config.yaml
translate: 0.06
init: "orthogonal"
max_steps: 30400
weight_decay: 0.07
Rows from block 6, named by matrix and row number. Each number is 500 + 25 x the weight over its row's rms, rounded and kept within 0 to 999. All counts start at 0. Numbers have three digits each. After the name is the row's rms in percent of the matrix's.
# convs0: first 3x3 conv (model.decb.0.0.convs.0.weight, 128x256x3x3), inputs 238-244, a 3x3 kernel for each
convs0.9 101:517516471488518498495525493506486511520506494509511516513514526515549520491517514485529507492557542480498473534549463484499463493479483490487509502509535445500479459490514464483541469442471
convs0.10 102:511525548446459505501511512533473519536502510566482507492489523511549551519503497500497513540600483528537501495517516480474495472468495487541511505520547488481529466416553475480546480507518
convs0.11 101:479461471492494491514519498475502544490523558503512515512534490502518472510492490500528521490504500536500492491463504492472489485467462519472482487427469491429472513508496503469476490478446
convs0.12 102:537556501631673691470536516451545501468589468451537463500529505536543494514523485514562498546579515495517515474456514479392471520484517508497509467503506492514518479427533438439530484498503
convs0.13 101:505536521497477511508493492501512496538555533529549525498525508518529514480535507499529487520534511532557504518491488511479500481483512468539520476545502434498485489440531488452543499448525
convs0.14 079:496457474528495523547503521511542509581602549518556484525522483546530509516507486501492461524510476486510473506486483520498467513485455477478465444452432463486472527508468551496479541518494
convs0.15 109:398422563451405449554471368497476512528547545492463471498498503489494504515530516500489533469463492484482491498508472512510484500493506533539535479498518490519535526483514487465518497497536
convs0.16 106:502492495504523539488499522503525479479492472518513495489495507497525511512528504525509473519526496533503536489505523510520506534531473514509478526560471507485436536500480486437469484450489
convs0.17 091:467504521481527522466520517464471498458425481522481488482469463457459452486508495525543522496513474498504464497526541510549549478528526509517536479495532488507524549476456536476469517472459
convs0.18 089:511506501498493495489492485472494511477491502482484480494489488504505503502510500514520490505508488505498488522518511515507506521510516507513505503513506506518520493496495504497493498483481
convs0.19 101:495493512481471509497494508499469483514483480528519505519495513498475509520535514482484518480471483507554562488491516502512509495486494505515493487494487501482499525456456484494498498557545
convs0.20 101:494454512498419484515487503487488501530529521528516488486514526481505494511508479493520502510575503511543497508424481534446541490430493514503540479496513475470491513459481459456509476506536
convs0.21 100:496512488497482510489485517498467506518519513514466465498504514450477464505514521542529476506492494493513531487496505494476485497469482524517502492465502523484516553571469515434447506464495
convs0.22 100:540511373540555481443488510488500514522548533525503486514560515513555521489538510498473496499481483470493489527515451505488470486484508474477486487484478490507483463509518463515542493510536
convs0.23 097:521526478513494474495491499506507515474545519506516485492490497532568557504514509522496504524539483499531498509508503511498479509514496495513508503470490469460516534485458496460474496487477
convs0.24 097:489464472460403450458415438502502496501483482510497489510518517493504513494500507520558497478552546443503541528507510527486511527501500511513521506525552513535533492514524486516522476505517
convs0.25 089:507492451463462459472462472531517483523501473544514476514535516511536517505534517485506506465489503474476479528512490524479482526485480478495525468487521458477498539523508510504515500507515
convs0.26 098:473494508447506503505543533518514498539477484488467491521507521549506526500482489529517481545573506500528517511526550485557563517546562536571537533546524544524508496458481492464460469482482
convs0.27 101:514519440476502480457502536485509517516530527521537518490489498482515512469494468472505511482498500484489543522520538511486505490462487547509533512480526490488526513477530493463524501510530
convs0.28 093:496546519500504503504513499497476496502550495514491501464512509489558489513515465456530493490505493474454513485485498485506501496528514481493508481484472530484498479531568492599497554553457
convs0.29 099:471488473500495491517502491524503531515491506510515512518523530521527532502493495547373504563413440535444405532495460531484471553497482508463494500462463530468453534502525518481506492472488
convs0.30 106:505544490511519474535508517545550523522525544477535500523496535462507552469506534516511526482475505470475484495514526486512501515497504504502489532492527519543506539544497516523478511497522
convs0.31 109:486457469328231213503429412473511497473560551474537536526537506562570531513520507516507488539559516500527525510471509531435491535491503494481490510514518512506505487464511454442526480477516
convs0.32 101:542513523521513509513495508527497532498475536499499572495515557524549566511510549495527517531533539495487462525504497492490470504522496484512504501442522473446541448522509513583501495529471
convs0.33 085:493452466523499485487496513502496490521499491503478463513507513521512515520506503505502525508493514503486474528515539523516547531527551501512522510513506518502507510537537514535537508520523
convs0.34 104:492511522489500514502493500512516496507493495487492515522494503515507488508520484449518508448465457503555482490492526517492500508474466518517529484542546531507485497485481524506495525487488
convs0.35 090:484458463517476463530506488494500536455474525488504519539529523528503499507511490502518513471472490503469476416497566400470591426460560528509478516531531508529491490449511503467496470422441
convs0.36 108:490498490493497485464485492510507511510507531503488492492479487411420420490432457505511480490524482484511494496469492494498534467471501522480495505451486536475515484475490514470472519459479
convs0.37 101:477488490496470496479480481476469488480490494462498517537510505515490524475474515491494467481523484486475495493501498533514472500515449533531513515516551484508526471457481474499511494526526
convs0.38 103:495473532486486561511511516481484484550495503530514520526505486557529519504487492484522499524516521538501496470492545484497512491481507484496452471493468460500480557557476573542509545512483
convs0.39 098:496494450541542484512539505506495488500517519478490486509493480497511493503517506505503517523507542504493528528506492517511486486493495463488504461486493450478495488487515504502527521511523
convs0.40 103:506509485508536491528491500489500459476530452487511508497526488480502486502490507539512445505532542478433586469523531467512529511473492524531507513460528476514504478527466470479524487459544
convs0.41 095:461495555466470556431437493523510506517506487540487430482489461494490466494498466520487566538479539524526519576544508571536479535479468511498497537511477520501459477488527470493561469501519
convs0.42 107:554507481502463428491457469493487516467505510518527520508504474457521476504506481476514512462532412453515497509496504510501499505488504478495468513516441490507453448467448500451488516524510
convs0.43 108:501503539388339449492494508480507494526565491507535495490510530542567538508514507542478510577581498495515497428469457408403407434444437472496494473520520487522510488479519478479555503512517
convs0.44 105:559540551458418460507505533503525505490520502520509505521495528552504521522510500527587512517554524540491561492503529478505534503505479489542526479536513491498496483492492526472517461504515
convs0.45 097:511527507487536552479493533541531498505523480534530531476482495490494501536480479536434530533517481538561513495468533530491516528484468492429458522516462469519453511459487485436455520497524
convs0.46 106:484458494500502515505509514456450486445472506451481518463502529488530519477505512496480519512468505497480431534497439489473449465475457523549497487511525540498498483499577483495526546555532
convs0.47 111:480478473496509501471470492420477412453503424416473404533563533526554514506512488505459465520521455472514471515493473505509501499508516520492512521486508520521505449452470460454486468476504
convs0.48 093:488486496549528553451466474499529527484510510483495504557550514534560535501500497498487489505497477492490457497464483542473467575513466482454464491456472490482498487461492490471517425463499
convs0.49 095:505503499506485482494508541475483508498529511495476486490517506473514488499519497478536530496542529496493528480445463538463456568453452524514516529510505517476506515494470467442499479490527
convs0.50 102:486497534472483499449473462517453477478446432518457480480456440481491457480474479406486555401448533453441547484475500492510510496503518506499508493484507466474539510485516522504504516496503
convs0.51 099:490480480500530489488488481518474575517475576506465518502465474478465509520478483478474505536456475534487484521523506510542502490514524474518515476478491482501526594574497582547496561539483
convs0.52 094:442455494444474536443488537480490494478490495514467468464468476479506509470470467464475480478495495514514494524554546520528520504500498478494462454470481460499490539483504547486506513488472