python train.py --model="image denoising model" --dataset="crops of objects in photos (Visual Genome)" --train_examples=61751 --image_size=40 --crop_scale_min=0.5 --horizontal_flip=true --translate=0.06 --task="denoising" --loss="mse" --noise_std=0.4 --arch="unet" --norm="batchnorm" --activation="gelu" --widths=[64, 128, 128] --blocks_per_level=2 --block="basic" --attention=false --upsampling="nearest_conv" --init="orthogonal" --residual_init="none" --optimizer="adamw" --lr=0.0018 --beta1=0.9 --beta2=0.999 --eps=1e-08 --grad_clip=0.5 --steps=30400 --batch_size=128 --epochs=63.0 --lr_schedule="cosine" --final_lr_fraction=0 --warmup_steps=1520 --weight_decay=0.07
Rows from block 3, named by matrix and row number. Rows with one number belong to one channel. Each number is 500 + 50 x the weight over its row's rms, rounded and kept within 0 to 999. All counts start at 0. Numbers have three digits each. After the name is the row's rms in percent of the matrix's.
# convs0: first 3x3 conv (model.enc.1.1.convs.0.weight, 128x128x3x3), inputs 104-116, a 3x3 kernel for each
# convs1: second 3x3 conv (model.enc.1.1.convs.1.weight, 128x128x3x3, transposed), outputs 104-116, a 3x3 kernel for each
convs0.0 100:577529550482406478511385420432527529387460515456533506517514546500503565486503579489471466563528541537534512493515539476470544513552587464486456436441511453460513509534527486498466452475465500473443515535494564606548466507574502538592483533575454415475458514557392448494480497534474483535514498509493467452492479480451501495533474570541528597513505582
convs1.0 093:432519540494546405438460332484428552509514548504511489514538518440544504451581532473547529525553514563491501461466478457470465511518507466462477460463494460464473571498470602531450560526481414506533443525465437481413547448523543498549499450528447444555429423572433402464575592555611613517573531483541502531508501611542525563485424511477464511408481519
convs0.1 098:344402488400445497382417459556532416515514455446489623463495531502459393544531432488513531529534591550587686537475461498482487479402442516509500525525444502489464489496509501551483499552579525506539467381461556498534529511471504450430409399404537524469543561551552466543516543479505524470500519488538451444537458452471478441523579560554552597541557544
convs1.1 113:461387486486391431473547423477557536538580575585523475454474465444500548471524514465495491453436458491500487538536531468469482450471467461455434490491480479474492476537496431489492481501535480518521542505545527506548428522484479548529517585555452459488507528538545512547542515479563550483525527515458461501472450498489431460441516515520566608449536475
convs0.2 102:485430536483475562497473471466535467534526470484477409507480491475470524522484477452467542443483519530553561574558475562567419540550406453458498545536495510541482529521533539461490489466490500508519541524508527566566562496488620492440627521452536519501587543436536501452486483512469463504458477496532488493550533463527506472372382485366407525440520540
convs1.2 108:445491516486449527531475552453504471426461438464535516586553525482467482447490509471439533462476526508530557549495500560493482516466487526486491502484498502489511478491455463487472518534505468499438550538492519566531505454427565420400542510497489545470490531461503483434439494531466487507510472464508488459564529439558491464504474500464594692411505637
convs0.3 100:506531509517576549539659643436420491538476512535522524493407567464335435553361418515500515515530550509585593487557590497561587487533528522488495544513474553552496514538528508504526535528551471501480490528499468506503485512459522550464491528441570514566534523552550579577527499516516487476487482484500485489484486490474468485543475467536485485594536498
convs1.3 104:582584578513559497560687639482500472496521541476528508550563546467487491457491463473475494507539518552579565520539574475515562466484522502488491503502501497495515520505489508501512530520532456490482489527497460483462414482460472533501479521523508543579503507556541534559526541552517533571517534585509484513508479512494486509594499454531438450469420437
convs0.4 105:505482480474517530451505479504511507498501471464481473500512531536486516519522556582470539536476504529456474467488482511483462535546527511530545487510471513484551509478450525413424419439485508474556432483560497550549469497512458494469460536476488635518441688511479606581533553503493488466497510484425479491507559510516560498544492571511389539514466534
convs1.4 131:494462436522472437452470458437578558488604527567560476541570470531542506496514508509492506467483464475498520472485480481499491454489472443439422455418407460437437505536490520513459501484461556541484599552504553491501484605444526635434496583393553588519511654516469568560430516601385508603440538577465493486501502501480468457586433426675354447588379496
convs0.5 104:507489477512491490537514521541405445570500489485500485477367417393335350362286389507559488536581555500568522489506554467448503486468483530502498494478480485498503409352328516473416472474446334369336358400397352398408577512581500417500575500546455433490492462491534545516538505482530497480528496501518509485503489487462454457488477513504474496506466507
convs1.5 096:391402420425447448435465448544523556491516529477484483592565607515473531554554566479533497463523477461508509464482504461489489449476469499502521485500512457470486433413402451431421457455444383412358449450399414415418521569564512547563517526543544501516565540505548532507431417424445427430437419430547512519518465510509459482571445467552455454516462425
convs0.6 103:513505520486483489485505524505524527472486495514458509514455490534483525540492540525548570472498521501535540445417445506447475573536566479494503480500513479511527405384494471406451545480431544466493542504521531548524472502520496504512497488492517507504489489505500526480426464525499493531572513508511540515437454460395412405490504517541523584523491568
convs1.6 103:500434495530503558559588575512532540499465492468405449491483431519552507529537517494472501525494535521545531404393419499476492509481526500507489501510485528544536564479488538520545466534582478495463467499518497538527511517555489490511496472485491479504515472489512496496659579530547539569414479595555552554533515536455429455396500625467531560519476478
convs0.7 087:484483460508489466510508519518489529511499518494510532553515466494490488511496448503511472533537495541527490418461506418471487428467492554546549556529525558528504497474437514474426538506439462449481462452462470452463523494517548498524568513481529528525464519516463497504468508500464526497459514497478486471448464463435477436540499486538513494526535501
convs1.7 083:469469504486464502529511543486468457470493503448445445453449493506510544492495479440484532451467515431410484423439493424420467432401448378365429385365420371359420515489478534457449537473460471488510477507519473494545536464480487396443518442486455504576479424493494479550422364327455398347477433364470448490440449485433459503476497520482504519476480513
convs0.8 104:498466466497499503503522518480497522460497517437472517525532545446478464473486517485492489504500508502518517539489452548480434539476437530494480511472453479464470269318264297396348257350349424455391459500412382445382514473509524471499535492490532551500537554499538547486472437423479439426476450430506521520483493497453461474485500541530516547526500538
convs1.8 105:369435418400465447393443415507537529534532525490527526501515526512491506503498500483480483478484480464453428543522494539516499533527506431442457416433437434438434484508507440544528413484487485457436513474447513487480533505546537494548550514553539516519515516549480503551337407449324378437337374415494511541488490531509510537483479534524505552539503544
convs0.9 103:452464555464454523482487480467542446456479490446472501455391458480443441495506488427551556421505498500479531453423444521506494579570570473496395514522443455496437496534601451470573457432484481484497500448492480444491422493475503510560514431550384545500434486549460418546497443506518461519522470484478532464506506488486471461506487528506491574473477552
convs1.9 100:502490513564609599544611523585603526481481511467489495499532497539483500516401524521445445492474461479474418527489482517479496513462482529530485548528485575544532538540582503465515517463488498489461500504509445520521396406427410462523381459511449502420455475480479387499467510479458492500444492534503546477510544495504487451543648496554558486559527453
convs0.10 111:511513502485495507476504522519475529470469505514495519523495506526514515508490499504531496502536502488561519396485562392461550443470511511506522514511506487471457408522595287339312533501472544501488474484461499501488537478497567495492503469470527509513579556521511538497534522496505522500497505493500507534515523568509515555484487463451458467501510502
convs1.10 119:586548530515517491516524503523512435525468401479451466489498481488483492481490508477509514493527493506546457501510536495513514487486477583559530531519487517505493545544405382543406375528549424495510471470516485458458467416437402358421435410472466491497471455452490476460564619562606733631574645599466468482424453477430492514480550515464609554494577588
convs0.11 083:499534573543536572538533594514577511518522468485478431443373472409403439481503512505477494443484505443462499547574554509523515479456476512476492521472465531480477439472527488457524554486490492521518471523537434493503419470449474522516539561528564500549478487553453508564512460475501481504511494509532514524514492507475451477464489480489501520488512564
convs1.11 073:490486501415433498448480514524510482531505470489457442465491459479498482480498465436426491427413465453436470423480483444456469444426459383470470396457446386457448512486529497501529511473510553560543516546525485530494460458469437433476450459488569571585558533549519520515419431455438427453435419440549533519564534512548533520472478497477477482473462466
convs0.12 114:710698611515429410382403467452516525516447459552506491476501482464453455407396444600568576473463470403391472462408432501476485566631591513519481495454465519525470491443458516506478554561534500456456503484493481475471510481447527516474476499489471533517525441507550470485506495484506502502487481495495518435464439533562572552464465518458487536510498491
convs1.12 126:484477448430415446480425431528415446543540595546496548472535510470495516542585525438396450482536448411417462511532504507495469494481464465472459509515514493518531544547554479492522520522524418395410550614598481523478486486501460473508492513526447474511506476566526457496524515519490511513518546541521529517447397484519575565491486518478520551447471570
convs0.13 113:423483377466559557438481482521593497549575493496487432490473507424428454518525531432476493506513540480530562512493471513490469507516475510519555516505530472451493520531491488468432477426456581582602478489484436503515551549583458498456445490454500563547443596388384619423496539521476486457503482475491493524456490461414484463559495537533394453557476553
convs1.13 125:426449448496622582402476590478582578489547445474581515503469438521542518509507567470485523485498530489515501480484458471457430496496455455488496452469457426439479526486453494485495483495545515557442565573422578599496491519453517517429567561503449520436432513411487545520446401433448420463500486520481484497484454459442448506535400432393327403509483539
convs0.14 113:467474516472482505554521521458474537542513511492482486526493511522509517533502518507493493513482487501486515581493504569447469569427426522490476499456426495451431514538516512486379538504385490510482526517459493495460492484521522531566462473492471498493545550523493488490510464438471449433457453447445481552455505588500516566525566447424473350406448394
convs1.14 112:528465480507509489494558560535487464542484502500471486451423454537543493516474463472562545452501526475539465522488458550521456521489430478483487471471460476474479568622493494557479512554539511512461527482474487438403485453460508471503477451466511459495500442530508443448421481563443467512498505551475500546503514558502493525500571568474574573469555553
convs0.15 098:512507490485499510517562549462446506575397485552456504527489490415362378435426449563601551587686588554573555466454431476511420459459406505475477504472445467472466488461505509498567436479560497514492583579522587567515518499470539541500519521494426473482477493507446492466533512521530510510484492504507413396497392393515465466544497482561504482511490466
convs1.15 084:565548558577497517589539532482538553515603569527572515575569533540517473577550547583590595601626615550585600442471479416458439418490442443417436409440434414491485532482490556529579532526528496559505569620504500489447543568510516543449568571513471560487438550512477484500480460476511467497480457450426482429429502454414480481535528478542530478533540513
convs0.16 103:342383535420493619476564689532510391460503516454514572442557522490513514467480556528542525512495552547602534479495473506519463542495435479430455467390448451460469520508499559506502505462526560486478522433500500489502557542465545456470475438470520498509459474539465532502454496516488503511528503519502490458512470440463454505498520550483425578508485551
convs1.16 115:472453384495452415530466409581465426628471388507449535514442521494542544493494476495547494525448564523513623522481488482479533491502581522526523558536513562569508546514578498530559505530478558572446412476499470637548514456419442418544450577525436481461432478532466541516498522532481485490481512495476478522480473506519498514545477632543492627398585478
convs0.17 099:375502543455481447478433403534497470489555429549570555436412419530486467483447449519553531524543518535515510488543532530513527493447472505492504508517509523493524518585491516556453531491448503507530483524515434442445496498480486528546456468494469424487517499474574587483489562512468548505479478483589551566599508563590510556473488477492491456510489451
convs1.17 094:480544450416516458502590511352382531477569557529566490501565504467577491483590495438527447463517447471446460435476457463482467492498467461461490474489496445499477561482524501473492474492527476532511429529493445500469482466536485486515431437473414418455432438434448488465529486498546496476554544528552519510554510572537557595428462582494596588560667506
convs0.18 100:405416405439482517550576597456612496471496458545466535469431490401388490484401417438335382462483441534616573552536550499474481426405419530477526475422475465429525475504510483493467513530490556536460540532487519497480517593513488495488477454511525610505472518522421417462514512490492495488448500504543546525513485508522475468461580543544560531501408502
convs1.18 109:512425444474565519461604560403538574475502419579523474528495512491590563467455513454442360499501451522578542512550520523559521489483466535534489506520504505495501447437550502486514523482475412414468553561503494540534469582505495496463516544513548590483534516555529431483503496529524480494505500530498481540508472503497429490509574409427490469470428572
convs0.19 095:522511498509482462530521510493473513522485507520527488519424480548481450546498470492509525520505517550495504458515549493525534527530518551515500584529492586541501607623586593597581530598624518470524494431473504450461474480459489503478441434422552511568498473581494495566391429488382409458438434450479506493536524523537558574462448459408387416416409428
convs1.19 083:504496525511513534568528552343391461359425482411512496505518484507517486552533551497505515488496493502444490442475499468498520441482523509531530461496526457519565488476474485517541458501534419432409441484481550563523411449396450498427473472408558635585539556588480513568541501435492473459495457449512548535520550567439475494448445487480484532467514438
convs0.20 098:507547482456506445507487489521516467556470495518443493497512515504529497480472473484496522488502473484461473477540547463570631493535582556546487525488475468471475543545518477471479501475471473547578474574576517589610505538514563577511477483470554531532599548520504522458466481494446455523459472498512500510461531554506514524456508572436537598508575599
convs1.20 098:508537454602538462515433322486483460508481445512502481420505492463515522442504511480436457494515576514482475407471476462532534516535511521513531511508512574549535560538495565539485541515505457421559452427547426430515495457496486418463486422423467459471493504476478504462515539494499528469475494459483480508501515531543516525455532477504505487504511474
convs0.21 098:456445490501568597488563594516604504546538484456455430499492488472472456512520493418451473487483494501490510399391462487484509508514510490513503470485494544526496538529507584516533599566547496468439537534454519509489487539487460525496443502487464475511516500495504420451578537516589514507588508512410419462426413494526496512537475528503450475528473477
convs1.21 103:460451384488535477414506623532489451499477438412411420398381429535480446516522489489505569424511518492481495456500513448450471495492486545531479532547522500530530539506484502533563442462529517483482513507466585552483488505517450485525526518546586565546585541537561470476500452526508428460489423434414457494433464498462461489645559537581497500475436511
convs0.78 100:504500439456541543435517533621504519557552475595577470523519523532456512580493497517553506529544486536554505516524531499488459481481455547543565545543529583577520507435474500444482517462466478488492498517535461458476533492487531502485478460457463416491530477477558495484512472460517453462489436473526506523506488528455491531558364448516377468495379480
convs1.78 087:512550466546586492508563561433411454460503469555531465494542489468470440440503466560578534578588498571532519553526478552534469543527434519545500511539519504551524494483519523495523524492510481395405501460479454451421531537550622569524520471447536587487565573539571525515489464459442462524380448564510507531487498482535495509462476522533497485421306403
convs0.79 104:589553522531545510527452429608555457501438497507490544478555528475540465490456419494474496541524472506492470397389477460486541497493576439456452440456455416472464496511509471458525496474494500482507506496480462451481481512537481516548418477527500651571466547551395506499492467468496466490498477492468490481490517542511562602467467464474458489463451505
convs1.79 094:602600554470504484435419461369338446455391446568529496543449393553539461451507408519437478440449467470445466360458494436501501502505518485500501507514540495523529457490502528541502493550520516577553477538485489505468501426480506462553494465493436513526415454493422424384528517516523491504514500512426446462454499521498550547436506623462481524530539531
convs0.80 105:474460448496490433453425393482472482508522504503462487520471443502524470455478490477556529512527476449480448451412480462435444517559539504475496496473505577549510547565549529556503474542536488521538476458424524543510478484500481491502513502501528491492512506519501462444369412420399467474581591507534489486557527508444398428517564480523520394539544487
convs1.80 115:555527472500551480553544529460433429453421454450499525491527473490557522431483462482520506499518508501522536418477542449454443435467427484480491489503483471530528464515546494464468515478495511443455478480516552497523498445462547498500507462493497494550509505546476468496462528619536471489586456450406470485463518558489496515448481472444567588485559564
convs0.81 096:575575517510444494502498441481314415522492424583560455509560519481536434472491460425502405491485421518446491473450531475480559448539555509444489508501464507572510527524510521524500491478490515468473465501474468556534502392496453417486479570532503373484503499522457585534504477481472483478491513502429419436465484436512559513503417456466467512485623529
convs1.81 109:495478461461410401538502312570442471489452505430445510432394451553585450507530494521468499535494546499580451462422446511452479514480436504496477537520473510540459497490497477465499514519543529559478409411488503518528504438514492486533489463487438430499526469494520529516486486516450470486545516525544514559557530538550551589485349508463465541469559450
convs0.82 106:461488463426456497448444480486540584480514522481535544515489488455450500497495501457512540498527521507491504551536555509481521496436475564515476527480458534500469431505549398507545483548570507500464481486463466469459436498451481522445428457435503519515554579555511591557456410429439403427426400430539565559467534562451503483509498525465517517469511532
convs1.82 098:441495461428525547455506545460476451403499509442567508511472508502423487566551586510541522468555500436449371515494452583517457574552495548518520533510533550538545474513527453502537449480589433454398449462494388409439438483487431466485387409439514530508541501549531451549403459441357410398313362379506505510487480520485453481510551510539567479517511425
convs0.83 099:473507491494527476486502460503489457556430421506438459447467569415388522405487543494540511559549484504522413438483463444478468535534509474534489504544490551517475509547494468520509481427446549508537563486493525499489545467498511453455555483504490528505535541507522386412485536549494573610517541573483470479452476454455466461540549554532567575465480548
convs1.83 094:583468577555371448612512456484543517546613612611556510434493483506532554501496484574532475551520511572571561466510534448495565445461505516516564502522560524499545519530582544532539491505533431497513462495537531536563557447465519484483621513537460468512552518538571545484462491479509484422501491456494494496489511531513527522489480526498530474511504509
convs0.84 103:475469479424426458446412440531528531441479468508505494498498503507486479469488483555521500476535539524566524512495497570532495530498482438456497468480485466490459517505496501460453530508498488473508448508539482525519485458430390432408371417400407444422335359356362369361525505510526511500521523507511506474482475451459489462627539518540500470490462491
convs1.84 117:445519502456477443498471437472469521479448401505437408481453456524550574474474484462495474432447437467484502516543526498539514469500480500501496527505481508466451486493490500511508513514507445495533518515495464467501508479471476463421485439423418383439441379420501443453504507554473500537478481483513491480505494493496498528427405396412469477427472566
convs0.85 103:540503526523511528551475395493494562476447504466466432522509480588500440565475441446532535492519514521450484524561562510611621518607643439457468504502511569515412434465507437548596440482477504481493543520493513461545480479463514484501457423543512473488500444565475504510511473499499478538492513533474482474512524484526532472527497526442509561485548527
convs1.85 116:399386448493408387576493356616582466576454501561516487540507486524485525490485478533442545469484518518523514413454487439453510439460509520494499519473481517494489539517554572491484520480479584511585490504553492490542541379425530345480504409488469383453513373426513425414487518515501493502495500487451477440441509474484560488501630503464530480505628609
convs0.86 111:513547544499502511508494525505576580511513574521537576433544487385432388481496475485461498529518535468469460498408448507423457511441443505493524517511530505504518473492539418423479537514486494445435463470488502497519460473496538546574490500518438467516521504478496480504526491459534484432538502477524519502520465509510445502564561519465460494490478512
convs1.86 108:567546512585549518554595573487500528419411436396387424449463460516594546451502464526446487445395426470434496412421434449440464486491501494516526508519544500500510516522540487518570493490492543509562428386445376388467523556570548545546524517468474464532487428494498484472526495517508497512490511528494479468532520510543534540504478520560481525517489520
convs0.87 079:536530534534533536527523532303356391319386398419443421514527535500500508478480482488527527512521530498504523551555555553560548533527539485551557531566564542573565519549525514536524493495464510536556521556546544569540503553567534568562567558544349400435365414437430430420515529557520545576499509548362383409374390392370404402515531554517531565510527559
convs1.87 060:536518510524527536551529553447435426478474461465445455519544451513525439520515438466463496482465528491488534474526507482515515481533525486547553525547535532566550515520517496501512467437457432456498423462455459475454487472458462464462513470471581559504549510499576545523371360376410403390410390374463519508482526519524555535436414443444427440455425438
convs0.88 104:450433433499526490530531512466554462509451387459409531513410443406353404402430454495416446492452477484472464487486515493486492479518492460505561520545530483480470487514518511480482527462487474441465455497516459524498489523497482569522542567536507422376449420451392359411471476488481497490484488509537569507525513448506466489537509525511455555476462583
convs1.88 120:408443451476509482457455461608541592572575548554547553496559538525564539506536472450507488487486511494471543479466507480476473484470430436445464456467457454461437526534522515510523498518499510587560543589503517507469542539523465508460431461454466441457451415474461442511534510518502510503521530481448456450462444459440477498584505466565452388494434494
convs0.89 095:404453491446530561473543591474466419526542472414488429601491374416306281381302311521466479520493462523471395457462522474489513544502513417435450410456456429441454581490448536480468448439479506516508521566541522523500422482473423501511455516496433454428481519463501516525491506495489507495476484479432452523444513472456439428472478485475482491467467480
convs1.89 097:479471484513486476535480504431473465505566478504511417550496490435396450564509519487526454516533446429433427417437496427482500429475502509527531520530533508511518534503502490451459531483458530559559649625565583528540424502390495548408475519438513532507544560549559578571480502515460475496470465479498464471517497508534521512591464473634466439601454396
convs0.90 107:601531491549540587602625686454555598529461615565552574506489486508456438505464463549519526495459477556525569514540541494511527546522512545491457515481494498499514479541565482443520487478460508493494508475468461463433497512517496469477466426451434458469499508501457492533505469529507452496484480490489472509472489476486498475433399451423412438428407456
convs1.90 112:555513510557554541529586728433436385483524471436506475561551527530456471564534520516476547510540521539521509560559543507529528489498497503508477501499485499489479478480460495459474530519497486496542460417463419371404494504536446443515474405454535511570540476543553491492448455500470426463492463454514487468496490471494482468475418389551428385503419395
convs0.91 102:460418471511462497545569514487413360485375383422463440513502510557569506526494476505452441465464478481474470463463504421426413464453444508537502504532507497529502524446471540410437444401389546554433587604497593610525453504527426501544459524560571590515558628568519577574465514512462494504471509512544494471602501474561525510460428427498516489523539476
convs1.91 105:506485585529481575524489605528482505467395493480495518488383444485432454559512526441533506467538521494520508433468456416449449428468474462483540485541548474506512471466482489515574494498534491514445413437420465495470476489524434435494505499499453463473440416439519443492484496459503566536526556528526526502572526450552516505460489453368506482446587506
convs0.92 104:555522408531544482451556571495455511533476504553551465461533493528682678477596557494345433486268263608399344478448517558482500574544517511513509499545497497528513502477497562547533562598520518532479512556515498511502527494489490461460494487491547543597533586528529536559524528543524541544515537537494499546488473505521492497566563620532536572558546557
convs1.92 096:528556537536560548486552519467463472484536488457467455406430438463416489474475507482454489492557406414467447502542535493512525487512520481497531496521520504536521459497513455487521450452465490459502488511505471488519503483514521562508519555556601595595560584585556511599458460480512538544515515517401428431422471499437495497477507492492511481447482492
convs0.93 099:480515503492602545459508567536675547434497473482526478472402519442464523504407379514520516538491516490550522523450437543494539594529556538504493489516529482509509437468378419532395470536491470382403493449488530543527500590520503497507465411463567563473537512412512552466507500497490506510522499474558557537517539510528527456489537531487503462393376381
convs1.93 100:535569504379548421452536565435586487527557439412476471480482513503574469481530481537571473543498566471542542465438468428409466458466519487511528503532498521541523500531540500565508511496460370493475534502457498489514550476429487472513501437556585650579589528492613555399549480526535566538496530562559514498456434489491489449517609458431535456506530419
convs0.94 111:472451449523534515496489495542444456559440456506402443470536518411480467459505520497483500488476473489478463453464487474475461540523486447536471420454415446505490581546549523471490551507560492520444501530466455517472517592506503569510488572502498583490506558473533555507513500490501497473505514495521547454485527473500534501549545497551520442541499445
convs1.94 118:585527544593519559542486544546564573512513509426391430540550599566551605503482556548489483499491465465476511469469493483477475472419432486505498486484489526514534479489517488498531506510551532638418527652416426551350443642557475617518483662556461514530494513536503507524491462509456460502428435520468452451524508485527506472529474517578537555501451493
convs0.95 087:533578562484508534437449486480538443409452428404474466474446454536569509511497497450463490430493487456496476466442449477518502481558568484474465455433457381430478573561473521463451513395445519467506496513518508532487545502464494502471482503465502530489453469428479531466503519491517519497492497460527496468478425419470447425492452449500450491524486504
convs1.95 091:536541474458473436463414379522467355523522478586599572429442490522481501568507467502526444519523518525529528448427440487447479494466484464488471464498494470514508486516540448510567487544542489456435510471478519524531542481468564488497546505526483514450438495504397463514497486519444464506393437473472451464498468510480498477488456474460493557433520559
convs0.123 098:543509506445462479516497468474460491514499621493543474504504499604460416535498537476446499450472539428465529505483445551501427587507423503502472466467479545498477486475418485454470522501502449487487491521470543540453509520497576516463577534482549516443574559409587566461530492493507484493523497490502480499524531548550506514435423515438400522477474544
convs1.123 104:464521437409557571394419493486525577500515433498541524515513444506509431433445457501470532419471596500490537564576542519503486517510520511498460484467467498463472469519521445501527491495444501414461467434494388441475571488540534470533474498530518447428551452393559519432470466470431463514455464468501468467450442451474475503534491497615509526638536560
convs0.124 102:447424416528636632550574617499518513456565583498508530466522480455472429473456460387453485407516508524568571488476456505525483452475426468473473515466529530476483492468475441445454473498491505463465490388469553503567449484504487499526545510522494465510545495594569496509465463494474480499517542532482514515511490475513528494654555560582522605617564627
convs1.124 103:443440454393463379377506620491530474450440405472498495548518531508531482485479397412371488478450514569583549519532533566566518537532491526517511522540547520512524463479546519519594523545534564547539420433494496569568505464467555480546540537542478487501521531554531513419506542541469502491469518577476472483512504427480428416497546534494449498476408432
convs0.125 108:660624579567532548465457469525480472535451500544510505523520464476522494477549524553583505511597524458486455461502467482515529533547583511498502485478512471498490527506511500527513485526520505481523531466467515439450581472530552433497564456506522502520519448502527541546499508507501494505476492493481389455482433470503467471447467515487520558532538548
convs1.125 108:567526558513486501416467492455459435450511467364353393479525493466388462526521497474515469442512466429489484493521516459468485468461451538512503547513510531516529417480492500502482529507462455468460486520530446455492517507489470484519500486544556504566546483546558488559478474464481448467496461471454431454435416442457426443477532571479508520478427506
convs0.126 095:569557534524521552471463470535553547485500556516468491515564546485514579586553502545535519592594531557546506568557480455488441402475477531496449474454414493475442491440454621596595519520574503516536510532546522534521493506489472503495432469509496501441460508447456525542533523544512502525525520520512530507486453411459445459531506533496499551516521540
convs1.126 093:513519466499506490516463471520479475546490387504470419485462468486428428489513501449454515432438529475402504459549556461546559472527527495539588545545575541503535495416524552422535573414442491381494422325454433383445541449489520404476528440458424464554465420502523449450430425392423449427453465431452490511500485481495470437507530528524490512503469475
convs0.127 093:501535554529525545516521528427491573440476503442441403477493523495481504553473472469507512529598558504574556540544531547543545530543551503521532517521532520534519420429468432457480462475462506511525512528518521525527516544545538534538555553559434444422397425409368374400510515527502523529520522531415443450401415425391403425523532533517522529543531540
convs1.127 063:491478500492474497481464503430427441457469485421447496418461447448456453473463442508547554513559561538556583495559573558562580575575584577582581586587557595584588569505479527487490421474512472424450450408425455418413600557549550531505566534487541541557523519517519510498501461456523502498503502498542530559551536555579565573434461466467454457498470447